From a checkpoint of a small image classifier: batches of 256.
Rows from block 3 of a small image classifier, named by matrix and row number. Rows with one number belong to one neuron. Each number is 500 + 25 x the weight over its row's rms, rounded and kept within 0 to 999. All counts start at 0. Numbers have three digits each.
After each neuron's rows are labels from the 100 images, of 14848, where the neuron reaches its highest value: "strongest on" is what is common among them; "colour at peak" is the nearest of a few named colours to the mean colour under the peak. Only what is clearly more common there than usual is listed. The data: photos of arthropod specimens (BIOSCAN-5M).
# fc1: MLP up (model.blocks.3.mlp.fc1.weight, 960x160), inputs 80-159
# fc2: MLP down (model.blocks.3.mlp.fc2.weight, 160x960, transposed), outputs 80-159

fc1.542:500506496466499502486515461510495507492495466504522488514495484468560519517524569499519532502545507538482437479512502486508534520516535525480518525535509525522533512492462514498507467497503480515529536487510497506505533525524544516470488494
fc2.542:512495523482461521460505461449507527472492550515434512499504522502470488490540549485520493550485490519499515509494550500466510508545485479479501498477490515489510468499540499536506487491504481514480490489500463517509470482488466476495550533
strongest on: order Hymenoptera
colour at peak: grey; brown

fc1.137:494509498510513466542502492519505499483496505499509532510488549476484479486529488504453483482489528531488484521491543519533477539512513473453477492529488535488505502500515480507510495539520496577499482439513489477514480510502483479512467469
fc2.137:502526480485508489477529506508494552498493505476495502526503526494497512511446507502537490535480468477494494500504465510493515478538466515520477522464519496525509525520513483515499543476517506460497522510461505478522510461501482497541508495
strongest on: order Lepidoptera
colour at peak: grey

fc1.722:475502525464571472518525533496481472517485467517466548484487508495523533491568507469512495484515473506505458491488541511527520500481486513477525527502473490513484506514539508474513501480499486517495530509496510500535492525495497541454441471
fc2.722:478512477510494501519521500544501477457503520474463541508495499457479482491518508482496492462531471478496473505499514505532491546555482495527462479482510486505528457505511499505540452539532492491502512491516516475501475535472528560489511562
strongest on: order Lepidoptera
colour at peak: grey

fc1.466:520517503450482480530491506509524493450483491463462511486481527548507539482452511492464504478527511517503471525474487470478455492506489465555540499485511552501482477514485430490501478457495502543503516510498490467504495501510532516501503519
fc2.466:462484478481493536534542526499480507542515460472553527491514473518503456547547526499516521496458502470460509511494507521480521512500503482518486498508542493523519516468483541475528520524541492458520499507480529469512535491468490489456496510
strongest on: order Diptera
colour at peak: pink

fc1.7:504498533507502448502554527489564542510559516496515484480509467517497507471532490531482504545471478501487492503517502484491493493514486479506529466499539523504496532505482499502514448456500515490486510491496495517504512515479515469470496504
fc2.7:474496541467467492468572489497490525461474507513504521484515515492533508522480488474500548512515522523514533511514495478489510469423480476481495483499504481480468517493522457513508493531499521456484484484496504479506520500496510510554450496
strongest on: order Coleoptera
colour at peak: grey; brown

fc1.533:522461496509510474518488484478502509481506530503520463504502503471529506532524505488488486526511542536534479461529473488441465494525539526471484517494507497520504513505484577503503457478496476456479560465459504484520517521512524501508505530
fc2.533:489546517497474523472431513502465483522503522466512537518510541511504468487489543493428516515514449506482475530496506507518460576459511520478511513532537487506488489501455513482512461429482497509507493479522491495473491500481466478501541459
strongest on: order Lepidoptera
colour at peak: grey; brown

fc1.454:470515529528469537513492516485458487540547512503469531476513510548497510495541529460497466524526488554467522458479507486518511523455514522501495458519462514519507493505486520495493483495502524535524517458501507504499476489510513511508474522
fc2.454:527554494496545494506506515514491522503462513442507471501543538507533453478467496555484554518504490532506521525517503483490474536540499492540457548524532493467524507500485474484508495482521472474459495532482510502509539561508481475495488501
strongest on: order Lepidoptera
colour at peak: grey

fc1.416:542530510497490515475512492476506513476510506499500491511484511464542539474522509486492535469501473498452488471552469493461482507522479508493467510480461560509505529481500507520497484456477534493512524497447472505510498498465501484479481488
fc2.416:523457503508505501535453491528535487531533491514503516503498503513478484519482512486501521514486496538511491547522496481531548521522531507515536492482491490537480527473500482483505536536483506537508438506566485499462529523522496535464472492
strongest on: order Lepidoptera
colour at peak: grey; brown

fc1.528:482485544506489519516503536512539452515516540468462463533519481495514500467495493496490495541497504536514494507500526512444463487436501554520469534502523502528528547507501522516500460473504524490502547460486526458506526514472509523533506525
fc2.528:527500481461510493513530489517500558483512509504527518483480531512521527529503538501479514503507464454495542537515505521510487530508503503485528489550508499526501488472539524505500480484555493522519480465530524505464448471486468467480489470
strongest on: order Coleoptera
colour at peak: brown

fc1.402:502448510525449517524563517465496513474519494483469489502462509502523506513507475508513510504497499509460486521484492552495485493466477478464535491520540495484566472496459509504511568483483509469501481479492491482483544530502463506525469478
fc2.402:490543514515553433487474501482481556489501483530513555511525480504483474504545515514471478480522501487485488478499482474535491473476489509547456537481497494486534466493491503466484506529494502504546507463544504545472425506485466499502494485
strongest on: order Diptera
colour at peak: grey

fc1.522:502484513457529525480489466466528508419507537529481509454496456542525496516519528482521471542489502497496477447484464484498486482538490533513509517512539502494541530471520490555506564480502482542477502524517475526497512471526491499516527491
fc2.522:457497505506461494494474488491517508508450476523500534493453502498495490489528485503481522529556496509483492524515498515501548498513522547478487494504458491517525516535502488471480467490483551492538508495510551483503448506458503505515521521
strongest on: order Hemiptera
colour at peak: grey

fc1.521:447506494454530478543466491507516536448523499488504535484523539486482481509488507515495471485487495474478519518497500495512510489450518471483506495502517513575520549487531483477544525474534499495494526550515531499529494492525520506480432508
fc2.521:537531501474502509506514536486525459477508539546477492520476498516509495493514482494496478464518548547541525495509508493512497513541491508543460492556534511539482508490481500492515499501496491500482500482490517507500513478505487522554532471
strongest on: order Lepidoptera
colour at peak: grey

fc1.541:507466501500552500493482494486459515485487448500503507531486479516489501474478476506475468499522483477525504525494501528498512483471488498469526504540477464474488476551487466525463527481472460510538482499483514504457493481550517521492488497
fc2.541:489524480501465545492510481514496511481470525489483491466545495508502492504475495493499507511511477500479471537485508518503533559489533519533469534482482512524469495474524483501503526537495534486510510505455497501514525506454516496513504522
strongest on: order Lepidoptera
colour at peak: grey

fc1.649:486502467487486554491519480528554452499508511533509504500501468449465473527494503544520546500505541477470482485509492502556493511473469501480530486507540466489515489474522493509522522525482498457477540522481485500478500499487506527526481526
fc2.649:487515558458490485509473505490502508535539518497496445508486530516505490517515539553487468463533455519479498502530469536460479473508503513486502531432505504520471523494526502499521498510512517515455513495494528489578533466517493499438538478
strongest on: order Diptera
colour at peak: grey

fc1.297:531483502492468525531519488533524516496521512524546524503494525529490499435505515461525537511474462500512515517519520502479478519477482517515504488525505527527452485522522517474509506527544509504532494516514460499514537481542468475522485487
fc2.297:486543521502520468434504517473479507476489509497509525522436476503487497522497492512491482498528501472488515540518485502528506477524515472493509517502442514462541555491499493531467505552475496489510466468484524491477490496531541518512479461
strongest on: order Hymenoptera
colour at peak: grey

fc1.75:509487530539450539516500475484506457503493498492494486485482470525519480497522484463506493473500546516492502479508527497487480519474438504477507536549507546504572482505496475486505490504465501524471557528494502470480531520482512528506501522
fc2.75:511451482498497521474501560490496502477474528476466480488528514441518489513486466527495491523479517491498523509475510503502495478510498530512501471493518479520470467480501504507538521588499518506546508493504511488493526495487506548503504502
strongest on: order Hemiptera
colour at peak: grey; brown

fc1.569:482506502486533471507519468541487544493521485517458481512502545429506495501498507548464489502487481507533495477498536495490517538460492555451481551517519430519493466494514477497489495484487470459502512491477490486526492447509509542502558511
fc2.569:460512532496517489479477510476511529492497496489512501489481499490502523486502539536509459457517513511496496462512563507463467448483504443470499540491465532494542488527530424497522497493501506508476442522518498482493524530534548498463496506
strongest on: order Lepidoptera
colour at peak: grey

fc1.217:535473458471495503498491518501484483494462508510536491501478505475529516437524481525472443526495485490481467484558480478525514461503432511489531491537527521491512510461482518472556520493504482456557504460487469519498473519483498491522476460
fc2.217:522495493463477470535507501476454524529480499519487446468529521535505506515478495457506543530484486464507495485484511495463482525548476477459498488486485496493516475514477479537480530553499538477523512504548465472493513472520488502491549530
strongest on: order Lepidoptera
colour at peak: brown

fc1.233:479527536509510473486399516528524522529495519505515502540496515450517495521503474498498472489423510502487509488475494518520502508478496496515519533488495548470459496489508511477470531508521513505479453525536496463481509526507456512503456503
fc2.233:518425521504478463473504455483485473496513514507506480490495460546484500480517499496500500463537487470475483475514494460494514439470471496528461515512527479495455473530534480507481463523486504482477482498495505526525493500499577498493529532
strongest on: order Diptera
colour at peak: grey

fc1.509:499505511511471476475496548509520513512517439491497454499493471487469491453503510490470504530531474496532509529527495502493454471489476531545502497521531526467467487495494506502508512502477527498536483462478510476467515478480490475524525506
fc2.509:508485478503507465510564471501503490488503562452514497507492531518466471516501476483475437458528489459488493564493500502458519492465542502479503498491467436532484520515502545484503500469507501470443521489473506469457477467510496494530484513
strongest on: order Coleoptera
colour at peak: grey