{"targets": ["order"], "arch": "vit", "norm_position": "pre", "inner_norm": false, "conv_stem": false, "loss": "cross_entropy", "max_precond_dim": 1024, "final_lr_fraction": 0.01, "adamw_weight_decay_other_params": 0.01}
Rows from block 3 of a small image classifier, named by matrix and row number. Rows with one number belong to one neuron. Each number is 50 + 12 x the weight over its row's rms, rounded and kept within 0 to 99. All counts start at 0. After the name is the row's rms in percent of the matrix's.
After each neuron's rows are labels from the 100 images, of 14848, where the neuron reaches its highest value: "strongest on" is what is common among them; "colour at peak" is the nearest of a few named colours to the mean colour under the peak. Only what is clearly more common there than usual is listed. The data: photos of arthropod specimens (BIOSCAN-5M).
# fc1: MLP up (model.blocks.3.mlp.fc1.weight, 960x160), inputs 80-159
# fc2: MLP down (model.blocks.3.mlp.fc2.weight, 160x960, transposed), outputs 80-159

fc1.381 110:65 52 64 66 34 70 44 35 43 43 71 57 70 61 58 44 55 46 51 57 39 20 47 51 68 53 51 59 21 64 69 50 63 30 55 41 21 55 53 73 51 61 49 56 51 69 52 76 56 65 54 69 53 44 50 53 46 62 51 51 62 45 54 69 38 36 62 60 44 49 53 40 48 44 50 44 70 53 46 62
fc2.381 117:45 38 37 56 54 29 65 52 41 59 37 47 47 33 46 37 68 54 34 61 63 66 26 38 59 58 36 46 34 57 48 36 51 53 53 54 51 59 52 35 35 54 49 34 52 37 50 46 42 31 74 50 56 55 39 34 77 31 73 69 35 32 52 49 39 60 43 54 47 66 44 58 50 45 59 75 26 56 29 34
strongest on: order Lepidoptera
colour at peak: grey

fc1.194 117:64 53 49 50 44 44 51 36 59 73 35 48 43 46 49 56 61 54 62 33 56 43 58 44 55 68 16 59 77 48 40 47 43 71 58 52 62 69 85 39 58 45 49 58 51 41 52 44 35 44 61 66 40 61 60 67 55 42 43 49 46 48 39 29 56 47 47 54 61 41 47 75 59 44 48 45 39 53 40 44
fc2.194 116:20 69 42 50 57 74 46 53 30 54 53 35 48 72 39 41 37 53 53 49 23 60 35 44 30 48 51 53 39 55 37 40 42 52 48 49 70 41 56 19 33 77 37 51 63 41 62 55 66 50 35 45 69 46 52 41 54 26 54 53 60 61 51 62 31 44 54 61 44 46 43 37 59 29 39 68 48 24 58 62
strongest on: order Diptera
colour at peak: grey

fc1.351 101:46 25 45 32 49 39 57 71 43 41 50 48 39 44 49 46 63 34 37 37 47 75 54 44 67 53 58 47 36 55 66 69 62 57 36 47 43 24 58 51 86 39 31 52 31 63 52 44 59 43 56 59 35 44 57 56 55 57 41 43 76 48 54 39 46 57 36 56 43 24 55 46 35 60 45 44 62 84 59 55
fc2.351 104:45 61 40 47 46 49 41 37 43 44 49 39 62 38 36 49 28 47 48 65 46 41 31 54 57 79 40 47 58 50 35 45 31 63 66 53 61 40 55 60 52 26 38 68 54 75 38 44 43 64 75 49 40 40 52 52 57 79 52 72 57 61 44 19 58 58 39 60 57 35 61 52 15 59 47 47 66 48 69 47
strongest on: order Lepidoptera
colour at peak: grey

fc1.417 094:62 56 33 22 58 59 71 56 38 44 35 64 52 53 70 53 65 45 78 40 65 51 44 64 41 61 42 50 39 55 58 54 49 55 29 27 36 49 50 51 31 40 64 52 58 59 61 59 64 54 29 49 30 42 55 33 45 47 68 34 38 49 58 63 68 48 56 43 49 51 47 44 46 63 59 57 76 47 40 56
fc2.417 093:52 61 52 53 37 41 51 58 46 69 51 41 29 50 51 77 41 60 60 70 58 54 61 43 61 49 53 52 40 32 34 60 33 43 73 47 58 30 59 33 52 80 35 57 56 27 65 56 37 59 62 63 43 65 25 46 42 71 40 55 61 64 66 52 26 68 54 40 51 24 66 49 54 57 63 33 25 47 30 65
strongest on: order Hymenoptera
colour at peak: grey

fc1.106 124:37 58 33 42 54 47 51 61 60 61 49 41 59 41 52 37 50 58 35 49 29 55 40 62 42 61 51 43 61 41 82 64 57 43 57 35 40 39 51 49 30 41 53 59 54 45 34 57 49 52 66 52 66 43 51 41 55 51 33 56 66 56 42 35 66 56 45 45 53 49 46 48 44 62 53 72 38 42 44 57
fc2.106 133:68 48 63 60 63 51 48 42 35 34 54 52 59 41 40 64 43 27 68 67 31 61 46 59 35 60 53 52 34 46 30 45 48 51 54 47 62 52 53 47 68 83 58 46 21 38 62 44 46 55 79 50 56 65 47 34 45 53 52 39 49 53 51 79 30 43 64 48 43 47 63 52 46 52 70 48 18 55 53 55
strongest on: order Hemiptera; family Cicadellidae
colour at peak: grey; brown

fc1.20 111:52 63 60 46 53 58 56 59 42 48 46 57 55 58 42 31 50 53 55 38 46 35 80 50 40 54 66 32 36 33 16 33 43 45 61 64 42 40 39 60 34 45 32 38 24 24 46 43 56 46 64 55 34 41 60 58 58 67 49 64 62 59 59 50 60 51 31 55 65 50 46 68 46 63 56 52 63 49 41 46
fc2.20 108:33 50 47 68 67 47 57 51 63 54 33 41 42 40 38 65 50 37 49 60 56 57 44 37 63 60 47 44 37 36 58 54 42 53 20 19 47 76 63 50 70 55 39 64 52 47 23 40 37 64 57 45 45 38 43 44 50 62 52 45 60 61 34 62 51 27 55 56 55 41 53 59 43 50 35 59 60 64 81 59
strongest on: order Lepidoptera
colour at peak: grey

fc1.227 076:53 45 59 67 52 42 45 44 59 59 61 37 49 57 61 57 43 51 51 28 55 59 45 55 59 63 68 22 33 59 61 60 67 54 61 42 47 63 49 61 44 48 65 25 72 42 42 52 39 67 64 48 46 35 44 54 56 44 43 60 61 56 54 45 51 55 57 49 33 42 50 45 54 46 36 51 64 47 65 37
fc2.227 090:59 50 53 29 45 43 32 34 55 65 46 50 59 59 62 27 46 62 42 48 47 45 31 52 52 57 49 62 74 40 46 77 51 30 50 38 44 53 39 27 44 61 63 47 41 52 58 60 57 28 43 44 62 25 60 60 60 32 49 39 41 68 40 23 79 35 51 57 64 35 52 55 60 45 70 42 54 38 58 54
strongest on: order Diptera
colour at peak: grey

fc1.215 101:58 67 71 55 72 55 60 31 46 65 35 39 48 47 38 52 35 46 39 25 37 59 41 75 50 32 38 59 66 59 36 56 35 65 43 28 24 60 64 43 53 52 38 57 28 53 39 67 57 63 50 35 49 59 55 60 62 51 56 46 64 40 50 21 50 35 70 47 35 60 37 64 53 45 46 47 53 38 60 55
fc2.215 112:49 59 33 53 53 59 61 72 38 51 58 68 40 43 47 59 45 37 73 65 41 43 49 65 58 36 49 62 43 36 58 39 37 46 43 44 56 60 42 44 48 62 37 47 58 55 74 48 56 42 43 43 55 56 55 45 54 50 43 47 39 47 63 62 39 47 71 45 57 63 50 34 61 34 44 54 49 73 65 74
strongest on: order Hymenoptera
colour at peak: white

fc1.488 074:44 49 67 44 70 57 69 53 41 68 58 42 42 52 42 64 66 50 56 36 54 62 56 47 52 49 64 50 48 58 51 58 55 82 67 59 46 47 30 28 40 60 62 51 42 52 41 56 49 49 52 55 23 37 33 52 41 69 55 33 57 49 79 64 43 56 47 45 40 62 68 44 50 39 44 56 53 29 46 40
fc2.488 077:48 48 53 47 38 54 45 28 55 46 51 76 71 44 64 49 57 46 47 47 44 49 50 37 56 71 43 49 26 62 58 67 46 50 33 56 61 68 76 59 41 67 45 68 67 52 19 51 64 51 69 59 51 52 63 58 77 26 53 37 58 60 44 53 76 39 76 68 57 58 46 57 49 63 55 47 60 63 71 40
strongest on: order Lepidoptera
colour at peak: grey

fc1.291 094:47 31 65 34 54 51 63 56 63 53 40 62 56 58 49 41 47 59 18 42 56 45 48 45 30 54 66 55 56 38 58 38 37 53 56 59 61 46 62 37 47 51 33 55 51 40 49 74 53 64 49 52 56 49 56 43 61 58 56 28 51 06 44 41 60 47 47 50 71 52 50 51 44 51 50 78 61 36 53 30
fc2.291 099:65 50 31 55 56 67 32 48 50 72 59 41 56 62 41 58 44 28 56 55 62 58 49 27 50 36 53 39 37 54 38 57 64 39 47 32 44 32 55 29 40 54 31 56 71 38 32 31 19 57 48 46 55 52 62 82 64 49 57 29 50 71 52 38 53 51 61 26 57 38 45 41 89 49 51 35 78 38 45 65
strongest on: order Lepidoptera
colour at peak: grey

fc1.336 110:57 50 30 41 74 39 53 48 45 69 62 51 35 35 45 59 45 46 31 54 31 43 51 54 33 54 57 36 35 62 55 42 44 46 64 44 42 39 23 31 45 22 57 30 49 39 45 31 60 45 49 80 47 60 69 54 65 50 43 30 49 57 64 62 48 35 43 41 32 42 50 38 68 65 59 59 60 40 35 40
fc2.336 118:53 37 71 70 56 59 47 37 40 45 49 69 44 32 48 47 66 49 60 53 34 54 69 60 72 42 44 55 57 49 46 67 56 59 60 44 77 42 52 64 57 63 51 63 47 69 59 43 53 44 49 42 53 52 57 82 26 56 60 35 49 50 38 47 52 42 68 52 54 33 61 70 47 45 37 49 44 47 48 57
strongest on: order Hemiptera
colour at peak: grey; brown

fc1.256 083:49 43 35 39 50 58 41 35 50 37 61 21 35 53 50 45 77 48 36 51 33 71 60 46 29 59 47 62 35 41 53 49 69 36 43 66 46 55 47 43 31 39 43 48 76 52 51 49 45 70 43 35 49 44 40 58 53 40 39 47 53 58 40 54 61 20 28 42 49 38 47 44 45 34 65 69 47 59 39 58
fc2.256 088:54 65 53 66 45 42 48 63 68 75 46 64 30 35 54 69 33 42 65 67 52 51 56 60 48 35 43 49 53 55 44 59 45 46 45 47 52 40 39 41 46 52 48 47 50 49 54 52 56 36 78 50 61 51 46 43 34 25 50 48 51 61 55 59 47 47 51 51 45 65 58 55 56 30 40 58 53 31 78 50
strongest on: order Hemiptera; family Cicadellidae
colour at peak: grey

fc1.763 074:58 52 61 31 55 48 51 48 46 61 35 47 36 59 68 56 39 51 35 46 34 34 54 68 72 31 51 45 32 48 61 42 62 52 66 42 55 26 57 40 47 44 50 55 42 57 66 32 53 61 73 48 42 43 53 50 53 37 63 33 71 39 64 53 59 51 48 48 49 42 50 31 57 31 55 33 44 38 51 51
fc2.763 081:33 38 67 38 59 56 41 41 76 52 39 44 53 41 42 45 63 74 46 48 61 51 53 49 47 54 50 45 61 41 41 57 56 61 44 59 34 74 51 69 32 69 40 64 55 42 45 62 57 47 41 56 56 55 56 63 39 43 55 53 40 42 47 26 31 63 55 31 55 44 55 45 48 61 70 51 71 47 65 49
strongest on: order Coleoptera
colour at peak: grey; brown

fc1.511 118:43 56 36 50 59 47 46 48 44 67 58 60 39 56 46 49 56 39 57 62 50 30 53 40 61 43 51 60 66 62 47 44 49 65 35 36 49 42 50 46 42 46 54 18 47 56 52 67 35 51 61 45 67 58 51 52 44 47 54 32 55 27 68 51 22 50 58 63 33 47 47 47 55 51 54 70 64 42 42 62
fc2.511 106:64 57 69 37 65 62 31 50 35 53 37 45 55 33 51 55 63 36 37 63 56 56 51 44 40 49 64 33 59 46 61 39 36 60 45 51 46 45 70 56 62 45 56 56 53 30 49 32 62 54 45 61 47 67 56 66 66 53 45 47 38 48 56 53 40 47 40 37 76 58 45 51 61 43 55 66 33 45 65 61
strongest on: order Lepidoptera
colour at peak: grey

fc1.709 087:59 34 41 57 57 48 50 51 37 36 58 34 47 33 71 24 49 36 52 41 43 56 74 51 31 59 59 53 25 62 48 48 30 78 57 33 54 42 60 61 38 61 47 33 46 51 61 58 40 51 66 36 48 45 34 36 36 62 59 49 44 51 31 44 42 71 52 65 43 32 38 46 37 46 74 37 45 24 35 38
fc2.709 087:40 48 57 53 43 48 58 51 50 37 73 70 41 73 12 54 40 52 58 49 45 48 34 47 75 72 45 43 60 46 56 52 18 29 59 35 44 42 38 66 41 60 40 62 51 49 33 43 59 37 61 50 53 53 57 60 56 43 54 57 44 42 66 49 58 33 61 42 37 47 57 45 58 41 59 31 66 55 55 63
strongest on: order Coleoptera
colour at peak: grey

fc1.315 104:60 64 63 48 29 25 45 56 43 62 50 52 39 50 48 44 57 61 37 60 26 44 55 55 40 53 45 49 72 36 64 53 59 76 44 42 73 55 72 51 66 62 64 65 52 45 50 54 80 63 50 41 48 82 69 32 50 52 57 57 62 58 43 50 43 43 70 30 39 61 49 51 45 51 65 57 57 45 48 50
fc2.315 100:40 54 49 47 57 47 60 47 47 62 46 48 44 56 39 38 62 51 65 45 57 52 56 41 55 23 44 44 60 08 80 44 63 63 58 17 53 48 53 34 46 41 36 46 69 55 62 70 48 39 34 64 49 35 34 65 36 62 48 45 54 54 59 45 51 54 45 50 49 58 47 69 62 63 71 54 36 45 57 23
strongest on: order Hymenoptera
colour at peak: grey

fc1.739 072:72 59 64 32 35 40 42 39 56 47 54 64 33 69 34 51 66 60 53 47 27 40 58 70 57 62 47 58 45 54 29 45 44 49 33 48 49 55 75 45 35 38 55 45 40 29 36 63 46 85 62 38 61 74 27 59 37 37 38 34 42 53 63 42 53 60 52 49 30 57 25 38 44 57 79 53 50 51 52 54
fc2.739 065:66 59 39 41 60 40 56 20 43 45 57 34 38 57 50 35 38 54 63 47 47 25 37 50 46 23 56 46 36 47 63 58 51 55 59 46 44 59 32 57 54 55 35 54 54 46 50 54 59 40 33 44 46 30 75 29 54 39 44 55 62 45 49 42 42 45 45 25 52 39 52 74 43 54 35 53 49 28 65 51
strongest on: order Hymenoptera; order Coleoptera
colour at peak: brown; grey

fc1.335 098:35 62 37 57 57 51 42 32 33 52 53 45 47 53 37 58 53 43 51 42 40 19 42 41 48 45 54 43 49 58 52 36 52 50 48 36 76 68 35 69 44 62 51 26 52 57 61 29 35 55 43 65 50 32 55 58 42 64 56 45 57 72 37 67 21 51 38 56 76 29 57 64 67 41 54 45 41 32 43 65
fc2.335 098:36 62 50 50 31 44 50 70 65 65 28 38 37 45 49 42 50 36 55 65 55 48 54 66 39 65 49 51 32 33 36 55 27 40 50 20 44 31 39 50 29 55 59 59 45 47 59 53 56 57 68 46 45 56 48 50 60 50 76 58 37 46 43 28 50 64 58 54 27 40 52 64 46 47 68 42 45 48 55 42
strongest on: family Limoniidae
colour at peak: grey

fc1.623 100:37 57 48 49 40 29 57 46 51 55 77 38 58 37 49 47 62 50 50 40 62 49 78 45 35 55 23 38 46 40 44 44 27 54 55 27 39 58 43 42 49 54 64 37 62 50 66 53 46 31 31 63 45 47 42 52 44 59 77 51 54 62 50 67 30 32 43 62 46 47 47 56 62 65 46 50 53 75 40 68
fc2.623 099:70 44 55 52 76 42 36 28 47 62 31 39 52 60 41 53 51 57 37 44 26 69 36 68 60 56 53 70 29 51 32 42 54 46 27 58 55 50 43 39 47 60 48 68 48 47 67 51 64 53 50 53 47 71 66 54 50 43 40 47 54 40 37 58 65 60 47 41 34 35 47 54 50 45 64 59 51 36 61 48
strongest on: order Diptera
colour at peak: grey

fc1.138 076:61 54 48 57 64 75 47 45 55 38 36 51 61 50 45 23 40 42 47 32 45 52 34 31 60 54 44 44 55 55 53 41 47 49 51 50 36 55 36 39 53 31 54 58 55 35 49 43 39 55 56 47 46 43 49 63 37 41 40 48 58 61 68 38 63 51 61 63 58 45 36 51 44 38 48 43 50 64 46 30
fc2.138 077:29 41 54 37 41 43 35 54 38 47 36 34 42 51 62 84 39 66 54 59 28 67 59 58 30 65 44 52 41 52 49 47 62 75 44 66 38 48 60 61 45 41 35 42 39 63 58 50 53 51 35 41 66 34 54 45 47 73 54 47 52 63 38 63 32 52 48 45 37 38 36 61 47 39 57 73 42 43 67 46
strongest on: order Hemiptera
colour at peak: grey

fc1.197 106:55 44 46 37 57 56 57 32 54 43 58 22 71 65 47 34 59 45 46 53 44 56 49 70 44 55 56 64 49 41 33 51 43 58 43 46 51 54 44 50 71 53 50 39 43 37 30 17 29 45 39 59 43 56 35 45 47 29 46 78 66 53 49 46 51 59 48 51 59 64 34 81 44 52 61 54 40 63 54 55
fc2.197 109:61 53 38 71 60 34 31 25 45 61 51 62 38 43 38 68 68 49 70 64 63 42 40 48 41 52 27 59 44 52 28 39 42 54 32 43 43 55 41 46 53 38 36 49 18 44 35 62 59 36 49 43 36 34 49 37 54 69 45 48 73 53 69 49 60 61 40 46 37 51 68 47 62 49 36 50 63 61 53 65
strongest on: order Diptera
colour at peak: grey

fc1.411 134:72 56 38 33 75 56 47 52 59 34 66 35 40 51 43 54 42 64 26 60 60 51 65 50 55 37 49 37 53 41 54 47 40 54 25 54 34 35 47 54 53 40 50 32 25 39 47 27 49 15 52 38 35 50 31 40 64 41 47 50 51 65 62 50 48 67 64 51 63 55 48 51 39 13 57 57 38 54 48 56
fc2.411 122:34 33 58 59 56 35 11 42 47 54 62 48 56 48 36 38 53 69 52 49 55 32 47 63 40 55 54 61 65 56 31 42 54 53 22 64 40 63 40 70 65 24 59 57 60 54 61 59 43 55 45 27 41 48 72 66 40 46 26 42 44 45 50 46 29 37 50 46 06 56 62 37 50 36 49 39 61 39 35 68
strongest on: order Lepidoptera
colour at peak: brown; grey

fc1.433 079:34 41 57 45 53 76 45 67 47 70 77 37 44 49 52 55 27 47 55 48 57 64 52 50 43 73 66 69 73 48 61 45 34 59 34 51 43 50 46 53 39 40 43 66 44 46 49 34 26 46 61 34 51 49 65 48 42 55 62 56 45 39 40 70 57 26 66 34 37 40 70 34 45 38 62 52 48 43 56 51
fc2.433 087:79 39 47 48 45 46 61 45 31 54 45 51 65 44 55 40 56 66 54 53 65 27 43 50 46 44 33 50 60 61 56 41 50 55 56 56 70 57 44 43 20 43 59 50 34 46 29 65 61 57 45 58 64 38 42 43 67 48 46 66 52 39 70 52 78 54 40 51 62 63 46 38 52 56 31 46 42 55 63 66
strongest on: order Coleoptera
colour at peak: brown

fc1.755 087:68 56 33 37 48 45 58 56 43 57 59 41 58 59 41 58 36 48 27 48 61 72 46 59 52 50 44 47 49 57 39 34 33 68 44 34 74 56 49 50 51 52 65 34 35 26 53 40 42 57 36 59 19 67 44 65 62 35 56 57 55 54 47 42 64 48 63 36 45 64 57 43 41 33 66 60 58 55 71 35
fc2.755 101:61 43 47 53 42 56 61 39 47 66 39 35 48 42 36 44 31 54 69 51 20 27 67 65 49 47 47 53 46 67 65 43 53 46 53 49 34 50 44 31 28 61 32 51 27 56 50 55 34 50 74 53 56 57 68 52 47 42 33 61 36 48 41 58 49 48 65 57 58 52 44 40 56 55 36 67 57 48 49 43
strongest on: order Hymenoptera
colour at peak: grey

fc1.601 106:39 63 45 64 32 51 54 50 35 60 50 50 43 40 75 33 46 63 43 39 32 58 40 42 31 50 46 72 45 58 71 25 40 51 37 62 62 68 40 45 51 48 60 28 48 31 35 50 57 59 59 39 33 52 60 64 51 53 55 45 56 51 73 49 66 70 57 32 51 67 26 57 46 60 52 54 85 62 42 64
fc2.601 099:77 33 81 51 61 36 58 30 50 45 61 52 58 42 58 53 61 35 51 35 55 46 68 49 49 73 43 37 49 54 73 53 69 62 52 73 60 42 45 67 55 63 49 29 65 70 63 45 58 55 70 53 47 44 54 58 32 61 60 65 48 44 36 52 37 37 32 67 60 58 44 66 38 50 53 46 53 37 56 46
strongest on: order Lepidoptera
colour at peak: grey

fc1.568 083:64 67 52 35 65 61 43 52 60 52 50 51 53 33 41 52 57 35 43 71 49 55 53 41 55 48 49 41 40 67 36 42 18 36 67 60 64 54 72 37 48 21 49 37 34 67 45 38 69 56 73 53 57 42 57 49 71 54 49 50 49 44 30 51 51 50 51 52 35 53 36 27 28 41 62 48 58 36 41 50
fc2.568 086:35 40 52 54 65 41 65 54 46 67 57 30 41 56 42 46 43 60 47 29 34 54 74 38 41 48 54 58 73 46 41 53 69 69 42 26 43 65 43 58 41 47 69 87 64 44 40 43 56 54 40 63 77 58 50 58 46 66 57 44 53 54 57 37 41 48 43 41 32 63 71 64 57 46 59 56 57 59 32 29
strongest on: order Hemiptera
colour at peak: grey

fc1.421 103:71 62 78 55 48 67 36 71 54 60 54 60 62 69 55 51 33 74 54 37 62 69 59 58 38 50 58 67 31 69 54 34 46 63 55 39 44 43 65 44 61 39 45 41 46 42 51 47 51 65 39 68 51 63 56 51 73 61 34 46 36 53 62 52 52 46 52 54 57 49 56 50 56 33 48 51 45 53 45 39
fc2.421 102:45 27 37 29 37 46 63 57 48 53 50 41 50 41 54 28 62 43 48 65 51 41 65 52 46 44 46 56 55 28 25 43 59 50 49 64 60 70 41 59 70 57 40 60 81 60 54 54 56 43 49 53 51 50 51 59 48 69 56 41 61 61 56 45 35 52 51 47 59 47 61 43 62 54 57 66 48 57 43 51
strongest on: order Coleoptera
colour at peak: grey; brown

fc1.472 099:65 45 48 36 32 34 57 59 47 54 39 36 38 36 25 58 63 51 30 38 57 34 57 48 34 51 45 56 58 76 52 47 39 54 45 58 50 70 43 72 57 60 39 55 33 56 50 35 53 52 27 74 47 57 71 54 48 35 58 50 44 34 61 50 58 50 58 59 69 61 53 62 76 51 32 58 58 45 41 45
fc2.472 100:50 22 50 39 34 33 45 56 43 48 49 62 63 53 44 42 40 31 60 63 44 35 57 57 48 50 44 63 48 50 62 33 44 54 53 35 60 19 31 24 48 70 57 53 46 40 53 39 54 50 56 42 48 54 55 62 54 38 43 56 69 69 29 50 52 46 28 46 46 27 66 37 47 29 48 29 43 53 36 72
strongest on: order Lepidoptera
colour at peak: brown; grey